Rows from block 2, named by matrix and row number. Rows with one number belong to one channel. Each number is 500 + 40 x the weight over its row's rms, rounded and kept within 0 to 999. All counts start at 0. Numbers have three digits each. After the name is the row's rms in percent of the matrix's.
# convs0: first 3x3 conv (model.enc.2.0.convs.0.weight, 96x96x3x3, standardized in use), inputs 28-41, a 3x3 kernel for each
# convs1: second 3x3 conv (model.enc.2.0.convs.1.weight, 96x96x3x3, standardized in use, transposed), outputs 28-41, a 3x3 kernel for each
convs0.10 105:459470503524524539414511502525519541510531492476470504498504528502477473477487540527517476440493563478544545515515493501440598557508544479541473490496460520520458514480523572471555529453478444426529557502567440475547519487586462552497540527472455447497537563507529477550427512454563542544436446550484417511525504475523514419485427487458506569495529464507449455514486525453472474
convs1.10 102:480514429463517508390514467554470434455487503483482536497469482536515542494494479509482510463528476535491492482506444437520478564502460467481485530501531520525458473495523432499496513517500498508484519487493485539519499509440498505536439548548538541542488473438519531507434463450489496445488479528577561488473484457492539490411488469554484525542593425470506506538487459450533505
convs0.11 099:554394511498424536474499548510508463516444515492437507449521473595530517518496535585494537496528453478538514498438444574500445516483560538421513473602479510500504543460494508480497469512501517548538418448476504566476519473514485489511506517558416538512479513512512546506487388477542504456601446545458498489528497461479553452502541531515456514586505393452481561525501492508414559
convs1.11 105:480536483462481459495498510539420537537580464496453570503511541502452493520470537467501469462489467528513469531522458493494523436455509488496517540516553538530538478542456492518482458478478497536492532503488509470569495513497463561490505563497506493478529442526506500461520520493515389494518494520529528508504531430478520518499510516487498465498499561500494440495463526439577502
convs0.12 104:420436460487513549474528534525496547477485472461562523453531483508551508455440535550520538515443478507547431522488597502584423512469428515530492556508517463538476560452534505591523497490484500541477477575511517448384482479471486457537579546511500486481549560520431466446509503479454469515505456479531529552518448539549542595521499438487451518554539392503433541504504594496395463
convs1.12 104:414498519532500467456513505517498470584468482507453519468504535533479550491442523520394486490513512512450463495521531492507526483477509516471509528508551519487513540509487520453561502490534494483514520507502459507479505472402480543521549438454554543524471491475511512503538564506514522443530423453471530565485567512576408550461451449503505541490506525547416523431505570505446595
convs0.13 102:484510444479561453465498431485476486547433498487496577496476479522464492528518559544530538440465509478442426475487565488499503511482523516466513509527515468554551572482496450488436496564475548506505487461552577521468524518508568383616400480536449549447522479493510434485505408448477478499530478452417570551498508429475561531471477531452526476503481525458569506531573477449514514
convs1.13 097:467525452494514531488521448469493428518545487502516506495516487453468424449472474514535529470506551439582514519546472510540551432476447461517548518546537496493516529518516427481492478597458461512507501521494525457479522558497419449463520483550504433419465511505527548463493536512514437508486432603474495509510507473486529520561447520578479471471533487449465442473531487473444527
convs0.14 092:511507528497476537455533541539512502537499507511458445501435566514474536479477525475546538532487535584481499534460528573522446558476544411484509433460500516485469491554551466535530622508525496527549543488547573511534603496440423435512523482456486514463505529513489531533484417462499502559391503473472477523526479402466530471496459447465506406427425551427455535490514482478525453
convs1.14 104:406491382535460477496524515605562537527546448472463465500606473532505508467474470410541476492552505489513485441561499504500462481506445465468470461459490445491512533527519531522430492511503485410487505504470488517498458507483487499473556526518490514488452469508512527476556409582519499510483477458571546491444478469484451532391584599488480518495488526576512471531534476514515551
convs0.15 089:449547501487510530481487497545507520493485516589517496509505515474467478513500512514508530524483478508517494522463533466547413533423551519475579522537550439499512419483510449554483432485568503482500463522502455494577542500532523527434493450538597504542450611507546534532513511561434434526509529478428461456450516488474494548544553458481407486507533570550413518483570487577472465
convs1.15 103:430553487535528499472474496460507466523584475471504456571485517491508485525512450461558424516464476497521521483542483497585599456461478521510488454484465500530475490537584531495488503505551530475475474463538513539460576509492492419496461515527512466491440583493514493469472477426523479503480492488455526425459521546545483526495514482484489501567418495469427494578501495535504513
convs0.16 106:520490474441536529484496412527511468565407462536547428447522509447471545452529506472556529499522498513495509476513522496407497490548502467443470445487490540516543507509456540480468491479524436478491496482503508473495537475491455515487556517506488439525518455614548549495493452528439576514543447478548490579448506565500548576482543461494386493434562493502506502483447515434556462
convs1.16 108:525569448451477484487541391538456534518522551573549554476446497542542547558550483473479507539523476472434509509485444476542465499462463493488517532490558535489480585470511490510469515474478578473524470527480535566526535465544539420509490491410506537475484462497546511515581501469538490552587520481501588555544501523481462568515506566528519508505484453504550465575471528529516468
convs0.17 104:546542472449468538449481537487499462581485492492428547529499548473519455506522560492464519525476534552468589555482484580515488526478503482505462435458484525483499548471521477499455511477488475484461492468491530526508460525507530497457467503546524523484545509501581501481521481521543488467561555439447506474479503478472522466522485442595538489523490488547496471461446480522508513
convs1.17 093:480414517490526459507558518547496532504432470496512537515533501495521445518561495530559481501509478459605464503557491513514483463488551485469527455525483511512531515489466518465453441554524451493509527512499504513514561508501487508579540418550540470548491517443600521489493470529530436504489595427499524444454458471552493602414489491522474452449515518492471491506452424605534516
convs0.18 106:459572437467474486473447523472506426481495435477514500526532524445543560534495604524564543471471506482589488556526459535529549561447464496522504632503440526541504578419573533501546536439534502476445469528455519430489417464493560524469520491533477472506498551530493437528486512569483498530454554509506424488470488534482457574493463488456568533518461529527469464508536447499476473
convs1.18 097:475568496493517516557475482542492496517478462511516539552474460504487457435503557528457507499545467529469457552528471508528535485498455534551469486494511549558518534466503482480507492460484467482499466523513515565486506502466488533477481510509515496614491475505490489493574524581511567460482528426517504559519469439606606456495502480385504513461555512512488524519561499498501475
convs0.19 096:538482544495521626448501560443512554460498530562494588555474472548505467518505458584482447477514528481470497577481505547465468514502461474468468556490444485495510507494525627490501475494537436513510422510509462507519479495495460474505549480553533495465527571452452505470465486532538419574457440499499421470536483502480537504530453469486506485525467435464488534440492501533480444
convs1.19 097:491547478472556544501487522448605459518465449483483478495499571522532480445516487496557458429600499486483481505474543569423557512477509498503458502483480511474546470498534499550509529474463523530500523430456487462517467452455486506453562466445442491509532449516444562441482542487461535497422537533506478537533529462485432506454490465378547493468615558432456503494528488517528472
convs0.20 113:514419520472565470544503498591382575512534564553485500519470589546522491479530466463469581483518543486553499551511563501464526483507528533508548489461520490464513557454493521469553431429445476513483519554545426511444517539552497424513483453477496552490486521507415532537492506448505516533508485512513446532473467512492539545481516578437531469462511434476474459525504458529479462
convs1.20 096:543435595538449533474441507452522481496489456476573440482432503527496570491550403439490458505499547464551442506487477505451504483533438477484495494522498513513518507554488530534515429482418534512485479496475485511529497444541566544523519530512516456483513521491480423508428525524448463538529517498481455559562452505404585431543417384401515613400471525503478485519473499543524523
convs0.21 097:482535495472421453491411551469546504526481477444520503458534541492458502479541582516448463483490476476552525543489434522462543460493503480517504497579515529529486569536525496501597499508566463450528536473497456479554435482548511463522521536473513503400515433482504536467494468576424504492370530451534461483419454595492492589468551534467570529487451482549436494475451501500552563
convs1.21 092:504410416442559476521515555566510566541472507486509498514505482396495585519597501509533501499495484544513544522494514541449577568563440465485472498501444518490511493482552486481533511511491522469474471494490535492514496503499503501476527447512470496512470512545548556461475461464554529454483529513495524484509524474487490497479474424387506588447501436495519446402513462538581445
convs0.22 105:462468517556497416551550476525487480496505490514498517485529452475490469525507526473442485484482415524538492488509518492482471516465509558466534520494505479478473445453486534440541536468614471454499590499513491473522601453414443461533491578545472482539542495488488561511469487497497523520487480450593429554529569494528536528475474507476447538493504549520508553495470455511580583
convs1.22 110:443524475454519478501515511456504515528476436576529529501482492559490522458482489429530471587512525515463455438505504518513549523539532436482469442465543529522504447493521530545413469528515486451504472523500515496522456478487466511499438507472556485454540486527407505479481508497466557487445437519559524456522546497502519439461525554441495487520620520539464506453537507509470473
convs0.23 092:479513519462445504507464513522448505501471549515449469516495499516500540506466473514415509506514477487501488478433475440555470505547535456455490488509488473497538496463546475496559515455633474467485531467476506558520503453502533469513450483531469452457520493500412461519503452539498519494476419549480423418467538482469490500466419456509445541551501463431492486559567462411490527
convs1.23 119:521477448548551494451448464538431522513453547479483498537491467477532551518520421542517479483516541452504485442459475502482513534501535454461499479483470515524518517579505463510517493507548435530461546512476529488504529493551440498497446480513485574490468489512521498493474459462533452531539495518511501533442564473552500469494486570464425531507452535482542477473494447442511519
convs0.24 107:506563458440484507498461503401520455497434490520472482567513518566547511599472501485499512528517485504475501519572491628488526579458433446470473494496543498518480589466529500487590566503482447464530476503501508521512499477594467506453433448475563500575475486485497467436490558524485472565441504550449521480555497559517486499469534553526530542449534522483533467516389517436521486
convs1.24 094:481532493520534470469436488506461488485483496586506597451506471486494592508474547512468481497479454474482487492510489541465429483485479512513515483509483479530540542516509476535469518458488445496499483501519491526532495499521484518485476543513487495464485510483445501514467496574478519505406472526455456536475461559371568398524554508438468536548507524456493477434584485495491431
convs0.25 098:406490490547529500462551444499480420490484498575541568499495481552507540481521532472487560530543488542427526522487574503450465483498531502542541472490519525516496476509474485537455532451525544549468575528543474537443543469460437476413578555558535475518498481554388530481523480448477531579532506482577472469554432550533462615552461511546478437411491490542494528499542479529530536
convs1.25 099:530467481572484463528452488547561513506540493498526526538479570574594414557545465448538473506424542461475464465524514525504529508448489473495477541531543510517477545494499484451472507523559522483484508546546560564448426482601515465545535515505591433515483600486519495568496548483457593431487513499575537432502459525482498509446476501459488454542480532466481563548478511524503502
convs0.26 101:514528437486486503501430512426507551501507459492480533462522489508437532586423526509558527503528438451481479523598592581422531503480472572453514508503524435580451509488503565498418445491429569497501515422482501500487458469493537529510494531522500572476497484529538558543439540482561500512516489504530508470458487491446559508464592488459445487501502492462553510498495503580468476
convs1.26 121:521570483475465459491521480465487500520509498499487630572518429435496475484515512494492480514530480446534500510464454550549535439493476509536549448482518512477499566490535538535449496547416526462511496473537536525546475450554509437482523509516521560518430386526589479499471555501502426574476555459502487534545497466451541453479595525431486538447485488502478522475550497447476521
convs0.27 104:467495507489452471533471487527514454488427550489492512508509561479530517539445478563508519509521475478500544519585502555492520424520564450447457432449472461545574548581513551509518544485551470541467515447529535541514512460502431517497516500542437482440547517455509442536468495514493471572485494443483485487540574528445547522472510540524442455508478509424498444500462528482534503
convs1.27 098:553460469468507484527495535497515464510542526560585569508510532599526473494560535521501512477501532420532505546491492511504465450438481492481515532498494496509487517553517423518474460566513513515497444509505523436499494487538462456496552573495489503539538426478486478532524464535545470497511515555526505505484451524476495434447486487520485437461499484514515513517522494480464533
convs0.28 108:488511487481448512508538506491425516443509453505524503513535495424479556530511493544385510571561511545468424444509558574533546586541475463487510546502448464512547556483519455507469542502524418582504549501479463558479503457526500439485548498477482508538538606522431505529486457510514455495484472505468515477511487473519536553447497486585537443503435482462491492493493517560471524
convs1.28 089:571507441524457520521519455552489479459573460510483536560431564460541466508500476477506470498470497493531487487477469499477513516503482500503512503501534487489510470509501527556489465502480505483492489509500505528475553515464437535494508535488485507668485511548523530502518485532541512454520530475480560540544472469542463444524516549420429436553477462476437554471519453532472539
convs0.29 100:499498484483478470478521521514549500520473554552555537427456497529510507447514464511519452534492503539501481407583536505469496421541442497493483558503476555473513475497462531470468551485453508529466465460510474560487496487451527521472502478510525465572497566612477478490499531456504496377582491517563453502472446469544472501464505466447550528545494483560525476516561459570528502
convs1.29 099:510487514479479529519513453496492414492502522472471507571488486464493502490408561536479515507462506548513421535445506415502496529510504429508480498474514482555523525491472520477482543499500501490525494443473443529480421506519453489496489520457573592484575482548521403531453486455458550573481478429555476517566467527438545489512517554437488492487500565516425492475500556488484482
convs0.30 095:520519494518552472541507491464493569589440444505501499495471435571533475498494491462498447496481487539510548517444506484488409488454505413568552480487448490522477528456550497453476537494525482459469515482516475463459475515450470510439545533448548514492462553534530542477587543476482552439505500525498463484459469401474514508505455520504564557484450630462406469478444485557499548
convs1.30 090:501583565502507444509410534570554513508547541565543574472480491485532462465463535490486498492487501483521450610506448460487464545462530506520474504536516476516476474476478458459470508503497509466512534498488514532509481475506523567530483486484519439499555533464448468547489430456482573543498493543521491381491447487534512429562506507473492512587431522532531517510462513496487461
convs0.31 095:504522475503477524520485512475392496490522560549497498518483486485503462489496487517495514537487477511489526501460534497562485561452485493475581537480499455501513536458474519545495573437425541514489423484494526511505505461536493576489526531466512442509531477557418537556415441514507538485507459462484566473501567417585503595527487494535506532572499386513531504379446452576482532
convs1.31 103:489450499565475462424530462563553463462519442592564560456484538566541451411500390466490461508487520461481492519499489494526520486570549528502475500518503517507528450542490537507494480494430551512508450426441541544459527426486453538529475554474463438507487501495467451542508502461492470491465508515484501508594508492550410544466531503446503485529499456408514574464506482524519413
convs0.32 091:540486507484469453499456539491434507496382551519508514488489482512486514476521512494514518545545619534525484500520531540483548520471500478486525477482472513541460521525527480478513513515456434526542497510472391515521530509481442430509480444443555549450558564576487504517519494532444426549574471502528517562485514526490505469416466492514498509468558489518540448537432460522576522
convs1.32 100:462537525494528423498470477456528538456481508476478557518462495445514506507486514537506508399493457513501479466526437489497465569521472520520553505512530496513514441517492497476499490577464517507528494492503506497456579507485513466493463515481501517538517558490502447563506365554567486530514536506535462500477532472482530569605572572505497498566453490518512557524471521468532494
convs0.33 093:559433499551489478467497541438492462474428485553544458564519474531492507505498493533516492482516454455502524403454459501516504521486535522467532568501489527486551456461491534542464537585510517500552580496552477478582478505454472481491514421420477501455554493545460419602528493523515535501434518539520483503511584533435469497540504518488574438402450445550544493477483510514547524
convs1.33 102:543477535489565487518516467437514581640474484477556561513465438583499502478568549529475426479494490538482438509522521475481474541566506499516502530494527530531489524517522464519510537491539558463535536513494506519482591532528533508451406452571432482492420504508469498438519460434517562574437569411545481464494466511516458459556531496505482443490538576578449566516485422516517549
convs0.34 095:566473553569493560468430456536530451535464502536557518510403469528482528457474520550553562540438505504479526462497556540520533388508484536474546556459492483536506492501499541549536501518535526475508461442600584483462471514476464491534446469502475566548540493507531465465482541537469535410495523485490514525453516451450512486455500529530485533471522501500544475451482517454511488
convs1.34 093:534552520456503471545509580509605539502467488445473592511459485480484484515553533432532529490506524454506478529542525466487501434513513500483489495468491478508518447521522487453507536502486543465508510489467470500519513459543489552504429465487592485541536498534550452486435525472499481502566552555552513505542489480453470487448461540519474471511523493550525469468485521479501467
convs0.35 102:481535503558494510502462504437480446505463529454568454482548498528494542469528435534491462520496525519471460546488482594563502540409484506461501461446513539496503542488472529509564532461528469508568488525410514454498502516432457512508482578612517501515523565484463551494508499490516476465567532448419500433522516524474461540539486432547542533507502537553522484452552547502537524
convs1.35 095:527526519549439477527438539478444436541507565546451554534448410505513537509499536482553546487497491503488472500493447561498505501494515473492499491494504470468495529540486502467417487519453462448493482526539472508483554508518457484516396567431495491496477540492498482480536527536476516493420498485435526466513488539473539442472455512504487553447500520494494476492433493502543465
convs0.36 096:406540529491446509510504512529503529501547457484559549487530527480527531453474553459503490514494458484534442487532521471494447528478527540506466501506525444535527497524552460503549505418454469562498483522514425400524511457505454497519519567423574477423527468485512493452474415443520537534558496521485500523503522527562505446483407634487492465448524517410527508521509526479420479
convs1.36 103:511511493498552518512578511535511502489503545559422489488478502544502570568473522516460594525455555450506524452512516473563456508430517542489504472512484498480452494585552476515515431490547512537496464550450507467517500417525478446513506503500484487510488578482471541466472508558485549464535503511449553541503572554540517468484488521482480504522498495515543491480504455486521574
convs0.37 100:494472464539496500471469520583437581484558471490530492459513509492453490441442508506520582488528506519524518566567486524539572508525424494567526551506543516536551563565454502437500436496488493486499473531593588489545506472577548543518509446538454564459484478523466455553472468453529466466445548399479523480477427417443480557441555461454466507560476523445489442533568478469468552
convs1.37 103:479504591504489521493535498492559505484524466508532437431478443532474549499507449517450481484522483478534445498508528428500499469531444510480517487516455505470525445544495537520514486537411533551474475468494500479513502507505527519517431474509527392446521566498509531465426468573454431551542564435545537465497566457514595465471493487405587514495510467454567522544462543463459455
convs0.38 105:434492520502502491499560487513504489500542523493563465455523500507501508561522470508462487463466507469517536529522504472526493544561551534467518447513482477491539479533501527510492517495504543506491485436504544502462512538414584549473508446525505517441506470472510591516528563465549451495513547553544482497470470476521580473476470515558482483560469535573409492481575531477453525
convs1.38 098:477540561524526473572477525447512487585510473468573535488460528511519488512412458480512465500504560533489537540479478485548514437512470497505526591540541509527490512537521478468562476502477494503517559562498504486545516473493444568518489536430463464471562492457480471512567506490464593531521464505477467478509500537468430492550491500452554523488468443470488481469495542612557483
convs0.39 099:560513553543481588526468564498459500466507446558438533492589470480475516490466551437486490466461464503533532549490526465499481575469578495501512488540537498546523476483496479503510504435487491468439485486493410509497547575519424516543541518448482544452528453457498501459518493565582458522462489531441534467490527476497520561507536461512501561477572507352456502570473542527522498
convs1.39 111:512478431559505484488527431387483559563406575517490501448594452549446602502456551477463484475568438502467528517577525553455463460533499476483544498556507524466536529526440504511494486513423510467500512511525521503474460556463507467485423542480494490520476563550493517464516469519462459566474484503491463509504545497531506464512451553498509522485486470512549484457451488449472547
convs0.40 101:465464510474507567499454453530493498501508555503458484535474548516496499510460528473479540493528499556486532478531481510579502486511537510515522530514526506456507510503505470503560555452562480494460478497534471527424465569527533581438512489556460435463501528491528507579514585465524573563565471493537515463584520567615513527468485456459494444492482518573417445468520473449488473
convs1.40 093:556484502507461557498546541538590512496537438479476479488520504490603470473493483482477474481485471543558479550487518485487487455531539517519500506527540478507486477467525470528485523506488440459466570523546494548515477484506462566535576495505451432579492490520488541461487472542479504527516425516450477472489518484523507472498511529502541515438468444568426554522457424464511552
convs0.41 094:543483568514540436461413581512542453444556527516419476555489468434520526531452494458449534513457517476535514572543542532430545486523497467481468526503456495480585605511474471474443533519480504481528514531520580476464465493406445563530506496550509519563505550495462468459523537529534443432488463508517562486555465443419477556564447551398474560600515548513487563492496516466436493
convs1.41 101:447447497505547525468488534544511530514514447439502549505539510528497530505415529505538459414506444442481510500480511538496460452505451485519542500514491529487512510478511442441519534470484506530516529544493497492486506473431517512496446516541472502468475505502470525489579555507482480493484520528471554512553488469446524418553524528469474494483522478473564508558549579548443529
convs0.42 096:469504529469529467517537541510489457470471504472471580553453483495484513487482468491441523506513459507491488507492452513489472477485475530534482515475454506489512516495467481561418452514445493435467448498498486507499492473456520552469532497472467509487533505528518445455457474539470483476506420496560469414474445486513479504501487496426501547611501537521503485490549473593473532
convs1.42 112:546589520569543457423505491564538574455524451521432605552390481444571475538544493511442493519533499534507483511504541477426514554508521523481481497481479498492506465529537514505501478508509499539466512452470508492565514474440482478578523442537550434564485445496513548448559530516478446528546467499465512534472547534465513462445505515510493528430517517512505525510550481520485538
convs0.43 102:546470452465568510512496455486488458499403519479475540460483543527428475509517464481448456535491512478530489457461523567471449526522496476526489517529541542462518440427539471520475512549593511506507453472533499533512482476491562545435520534469525525478475525454536496453539529462517482476507480464585519475504434511425466521498478464473488511506564450467442498513436476508475457
convs1.43 093:540440528425496519458523479395468554515523535481585454520546513497548555461463558551484536493477531503523506497495503481531446478468506517530509538469503491493513502545489501477523515547566490486464477498489486525536505488471499483467528465507418499482582514502457579431546586440524493597656539559517510538548533447446478465525456486450534405470506499542454451512500534449463514
convs0.44 098:483552504539422555486455531490487456581518520512505559499478536460509477505511505474452556493476580476468518509413575457506465479465489500514488468526531523514582396576456509575493521501528508459550522486512526524476479472484494512533494558468510492516498551440439375522427453504558568542502457481601523550456461482467439455473497489491508474539469457587481515458463502491398543
convs1.44 108:511463501530482487530482513523478472460481470501485572525412489531515483509533500498498510485490543490543492431495550514523465484406549514554548488533567529491520458525552520457540462523508513544483511484547571500570490495498477515534572466493501482438483496558504527503504482558520518474510458533481476425535588480487421519446573499525453496423420540533475552458549495484489468
convs0.45 105:482538524532504481440540473532534399474520470470481457552495548482544469520577531558480541480456547500467482476548467533504503484522517499550462536513490521514477487541457461542464501497489458507449553493488558448526456505479483481489543441548463481525505434514522508523528535562591470554471505473451550507489452501550479427436458521465520514506504474484485546530509546604567527
convs1.45 087:510528615511515503489550531558523476466552513462389489468512502509473497542473518475489523497456544470498488535515526445476468493474505549493546500471461526483532514478542523460540527464493521541470503484486509500505558500487473452483453480465476536521493416424480435518455509452542512449482527488535492479456507492508522466543507497529362506510418583536517465534536430496448442
convs0.46 104:529512474479527491455497454495546453459466470486575474522532521484529542503485448514433571505506539523417541489497580481540466474527476477500470494541476477546532471491476443535428506485439589543498461449504455520470452469485481526544505425536447513545478518490480499495451497509491475471589550488488558469516484450585365549489468505506514514388505575462558527508502522615523409
convs1.46 096:510451512492573476474447545572486443493471515436448488449493513560563537433510501496533489510544471473548466571454529522480461446462537499526506500493506516542517529522459486491484500475553478534522476476459541544509496481507422455516454569477482485477515488513491480478470499549515493552594511551522515547463456495508478511467550537471573570454522454585460496521438540494498508
convs0.47 097:536547514488470447440450453545504502536512554522478493516476453489466510489519443549571503571532486469526509419564473493521501475510499523510492525522465459495472379559480467500503585595527444560400447455470462526500472394521522423534471549473510568510556486508444570530517513456514501494584519617435425417513467445529411512437440499459494460461455481511466516466447489496573499
convs1.47 091:440546543545530501556503440569431482582519502501517486430533515530508431524513447520487551553436522518480503494494573474503548449448492461478456511490490516512545542501515506504517507468545556472451521519500469499489518516556506456434552527454524463499460473514483546550508530488458518492541520488533487496590438528455486548433568497486556479485596493602471524462485454489491529
convs0.48 105:495492452499546600437541475476496493529498513587512501480569432544463519568522552541589532500506468458479544483508478481533459474520435481494462466526499512542443481560490551474506450494462518495449487503545559502417491527573541475520515547444547515504463449550518496541626479455494489470546519523466529492486494487493494479517537456526426577426506485503595462499601541478502515
convs1.48 087:503479559547469492443550411529544483445534571532401502561447519454537562520530500482471491516487492548484523493537518529466511446555469516502517516519497519476529451494518550507543483485483503470536516522496504503520504530552474498517442509489560462451458532481537539485455531524508496429562479499469455497537518448579496597505547528496447424540497498509481590437459517497414405
convs0.49 095:482511549496574507545515547536437419505535469510470488495535440469544466447511518532477495516480524528502514546505531481547534467497522452534511542516517502477545553509519427514493432453583518525488441521490470469474492524433517489553579521515514591586448476555509490471551557513515480497525567521435444484495523462483507546439528498442445503525513476491521517560545541437458489
convs1.49 103:590483497479576448468571485440503518534430547493488428498510432493431466479440503549543525496522535484498513535523490462480540550457517488508513456495468515516522511515497542527551483488483412494502523513469490543483447553399544592509487484520483497476574500507463541542502478461496495536513504467497506491442494487522469473469439503499519550537444543512508523495456478525529510
convs0.50 103:517485539513473492508458561513539485477542494506463451481556487547525553539445479429447454505550526524541448620503439515496524521549521517492408445478424538552449478484543521565505462479403406425507494474480466530542502490479524515560480500462456491521581508524509458545484520496471521497446472492529504495469563536555505450482536499468503464451495538554444544547402536499526536
convs1.50 100:534478576553501509516544544492469514580560411348452536514460498558530488471486631492503517565503543427595488500468495463514482527527501483452465466486515461480478502494527503470539503530518520484485430482497531453521528472513486524518526539426521565541471503465430493570433444459559489515564440461493445408538471480566553521540543537462521477511471546490457473601486492463491515
convs0.51 099:570465474497450517477576491443454456528549486440473435466524545513578461440519506460510450457468502566508535551478493476476483461453439507515531549498602555510434537554533459456492498478546464477483534451487498446475520561482491504404521495550527508504483463485554525443536530449488460522462511457477492565453553521551475414536603484431476473507505471456507466536504588479497445
convs1.51 099:481519527570556540513524490496500462467485578473456423491564527528456445531499477519467499514495476533547570562515531523561509495523531502514533546542563477545539531449469469510504558485507515466462522559520463491499451466545585489546505527607540539528571507540510475427534517516462502569596547535546482465476480522514510538546542524524459520524546501486504520540466472521532505
convs0.52 089:537479545492470521486456422461448553456492498559532538488474532501493515520472506509430495454458531527464501520489411473498480569592488461509536440532512468498498499495451472456531438459537535499475468472505520506525482454515393491474547480591392472514544555480570537494561452627499564497421481419415468490491530514508505530482515383493460535550486464450547467453562533553497494
convs1.52 109:462530507495443503470623457530446478462537428481448571489455572544509420487520525523537495508628455496537529475490503503553502492484532457502542495533491495527494559543573501503557458536535507526509502461506516487519496519490462513542457536437467569450454447516460468478569489468481484483489455460544429555472491492520460492452570561465505458517478599552431444475479538486519454
convs0.53 103:556465517515487504439516561339530494535467363503483482453481503579477492531554503533460502524538524455537445455533517461560530559534407491538560498556574528542532470493495496486477478503545561472520462535528510520515506489451523468539495574441523432533447460522485506489473463490557442462482525529461475507585492414564487469544512482444529507436467480522547491509505506555507458
convs1.53 096:461512518482495520523549456450447476541499505485491418492490580525491561513525535506472479461490485548488487524462474487481457529495524486517469535536527540508534523457501479515499513479493503527504552474498495538517536488558518495503491501564562515475467515523559505450493499367482500536481530463429472461476538463504561526520553602437471433507469487516520496553560502414497461
convs0.54 112:487545543493511440513516550498548481481441485528464490540487455480528595440496500464459510563459477485515451486493513495397464500488571475496523499523446537546491506537513532518468497526388490461491473517468429492506525478514540515534493529485509533503431522454521464474553525509437483539526456421483496529453533532475441561534531501509524506486479503557549493533519482540472479
convs1.54 088:460529463538497530448548442552524457456524469405525526486556564444488500527486433542503436507467501583525497507480465463497527565503512504542491511529501493503517535510449523504520519516462507525520482478532483520474479480510507517515491548527474465444535531465456485476500529541477480509394512553452524523516556465454514467560461444460523500489481478440502511498552479440472614
convs0.55 092:464517538548483518441476546547433451520494486559498442463523502504486531505519501502473530483472502465486476497458561463483452469473580494545547469525488482501516457477555484533533518501556483456568492459493506447554504507491558513503456468485368526530469519481397536501593495525505511541490521482522463407505539486574583438500511499615525454571514464507515534479491509466503548
convs1.55 112:498440577565488416442497544475539516563402507438446543470544501513453527451501464540534480467539564486558430459531543473544489480522566517482508478511505542506483500534461534496476482555495482509494477464451484477457487561470499536464587535444506498594541575432541552469573460506533444471457448518474503421421561536562516520502517442544540541476445541447453495491545548489483495
convs0.56 111:421488447506478503520494557506481493480435514508526476480551537567516502470558559501467553496481469494509484555478428523502513495502494513505452426549525590530436542541503471485486468529430522548465531507510517458474456520557513529366524470491458472502479462417478464551446442510497567423520464488466441452501469450423468521449485555546474526530464482453538532470501553489494544
convs1.56 094:479481510512529543460472412475521474525527533528489551570538451485499426541471553529490524498483490464533407485505523495490528432407520531505504507540499524483517485524579555478513433478490517545519502519532523501543463560477558422451468532535489519465504552501560494515551451471531466504509543509458459544546511535515493447502441511562522469449533494486503545436499489651532523
convs0.57 091:471545461490512528537433534491486535388480499443476536504502495484491527521522464580530459516497491576539438574504477464536493427531489487491521471450583483485543434495610531521525431468476507477536490489489459497449479500486522472493473571471581489503474491451568471464496457460494534506493428497418507515506442515446478480513472458470450541439532445455492473501554496537451442
convs1.57 105:559472475463455544432499587549485388472450525511459495509467572522503470477488491521514469542502535504531491472501486478505499438496465485484494416484492489554492487558513521508559504449543484429541472471490572513547457444574531539483494480523521438512470475459492531527573529457531459474523470485507537407462478451497453536494543466525505540499550373528505495572524488479468519
convs0.58 113:515548491550529432478489528441481476453521531533440525575439528556554534554465452523507483449458447448467520484492594418512483507499547597511533478511568526538550424400448551462451480506430533469492491507419491557519516437443564468529461517449468501521434510503513494538560520501545480503498479516533446480479521481495502504497485502548494476476515498504467488492452482597554389
convs1.58 089:540539519476484496511481538349505500518543501550516568524517439539480481531477519545471477503537487539462481481478473476505535411489453499516515485498510535528515518476451539480452499481478503535482487472468512539502528517466555505424530569437449498535462457468497524504482507438518481572449445533473506442436500509493556527546480505483497453496450556466510536493442514491520535
convs0.59 094:501455503513476517487490549470442505458454485416529517542480478515471472495468494523526489481496430478543500494457441478415514433511507487513493500533482535507449529540533544538531504487448502505475509510520473459488464498498372460510510516495427477420503441505564484498474494527561532560434507443491437488494438497468478456441469463531459495413520489444455468516457503494558499
convs1.59 097:527525561506562530512513476461526481539479484472535485526510449529494508528506467496491542516558522534496511510502535496515538497476500503484467492485486483506518527509490534506531462477483548513453514475473541500534564476488460417490519460588472535480464552466523455450390502426554572515492620530515528521480536497524564491473499458487449446450554468470492437442503551487457533
convs0.60 100:535488442439544480493587462521510500550596469496442521465510561511503493536489508494454456481494483471501510567461438572503547532507461513458490520532567476494463460544455490527480467525495484556486505564503483527530585498514492522526582565478495504462527533489431516528469440488524483487549509516428519559512529511460514463469440433524480473458537423455524420511506447394504452
convs1.60 098:596482497516566541477520503464493496514541447413532445428512553514510462540558451485462534470473534500477450518460519560521462487499545507477501490520523514523521481471536483473497506438487494524460524519504514473498486462573507420479497531557511455467564536559474493449584506453515514464491503520488491519527537448408537477525490563455552483506537550504553543572504500476475483
convs0.61 100:479501519511517489470447455475516494525518454502509475495479468579537523528510512486497518436483497483423472523468563520514441438538504464476446517455476556471532452497462513577560497460500545544522524467505466488483408516523554484505524534510454451515564507500509515505407560484547513512464468471486460489554513515494421507518553568446457500580491518522465460463465456567580491
convs1.61 098:488518529571494513411524463491534534487531471417471494471533487487453511500547496498452464537497553476498463515495522482502507498482524537516524528507497539549504540482485536484545537405457541560584488490492534526458538476426438521550517477524496552505525474493552564479531549546559481537503529586479447534457497572515440527480512535499525538487477468557486522435481548482465526
convs0.62 099:545529469472560489483531502522557520479506441561490535521461530519539511476513493567563467502484485455502472554517494552453491463489481469490489488479512522487535569510496546531501503461500533522514453533460473534458527474469558504550508505423571505478496519535447481524394616505499468512511470443517515523498528478503541495500579457451516551529453434495570493486474444545561505
convs1.62 111:540484496481502507393529498531536461515469512563520515484528528541468520481447519500444482518511558539456524473456455456516508522462478537502495476479466556507487444533502490529515478519445529555489430466456544571538522484514461527509476509451572538560500499451529506473502495492508525419439512480459548558513492531491467413521575572475481504530443454488513528509492502528507452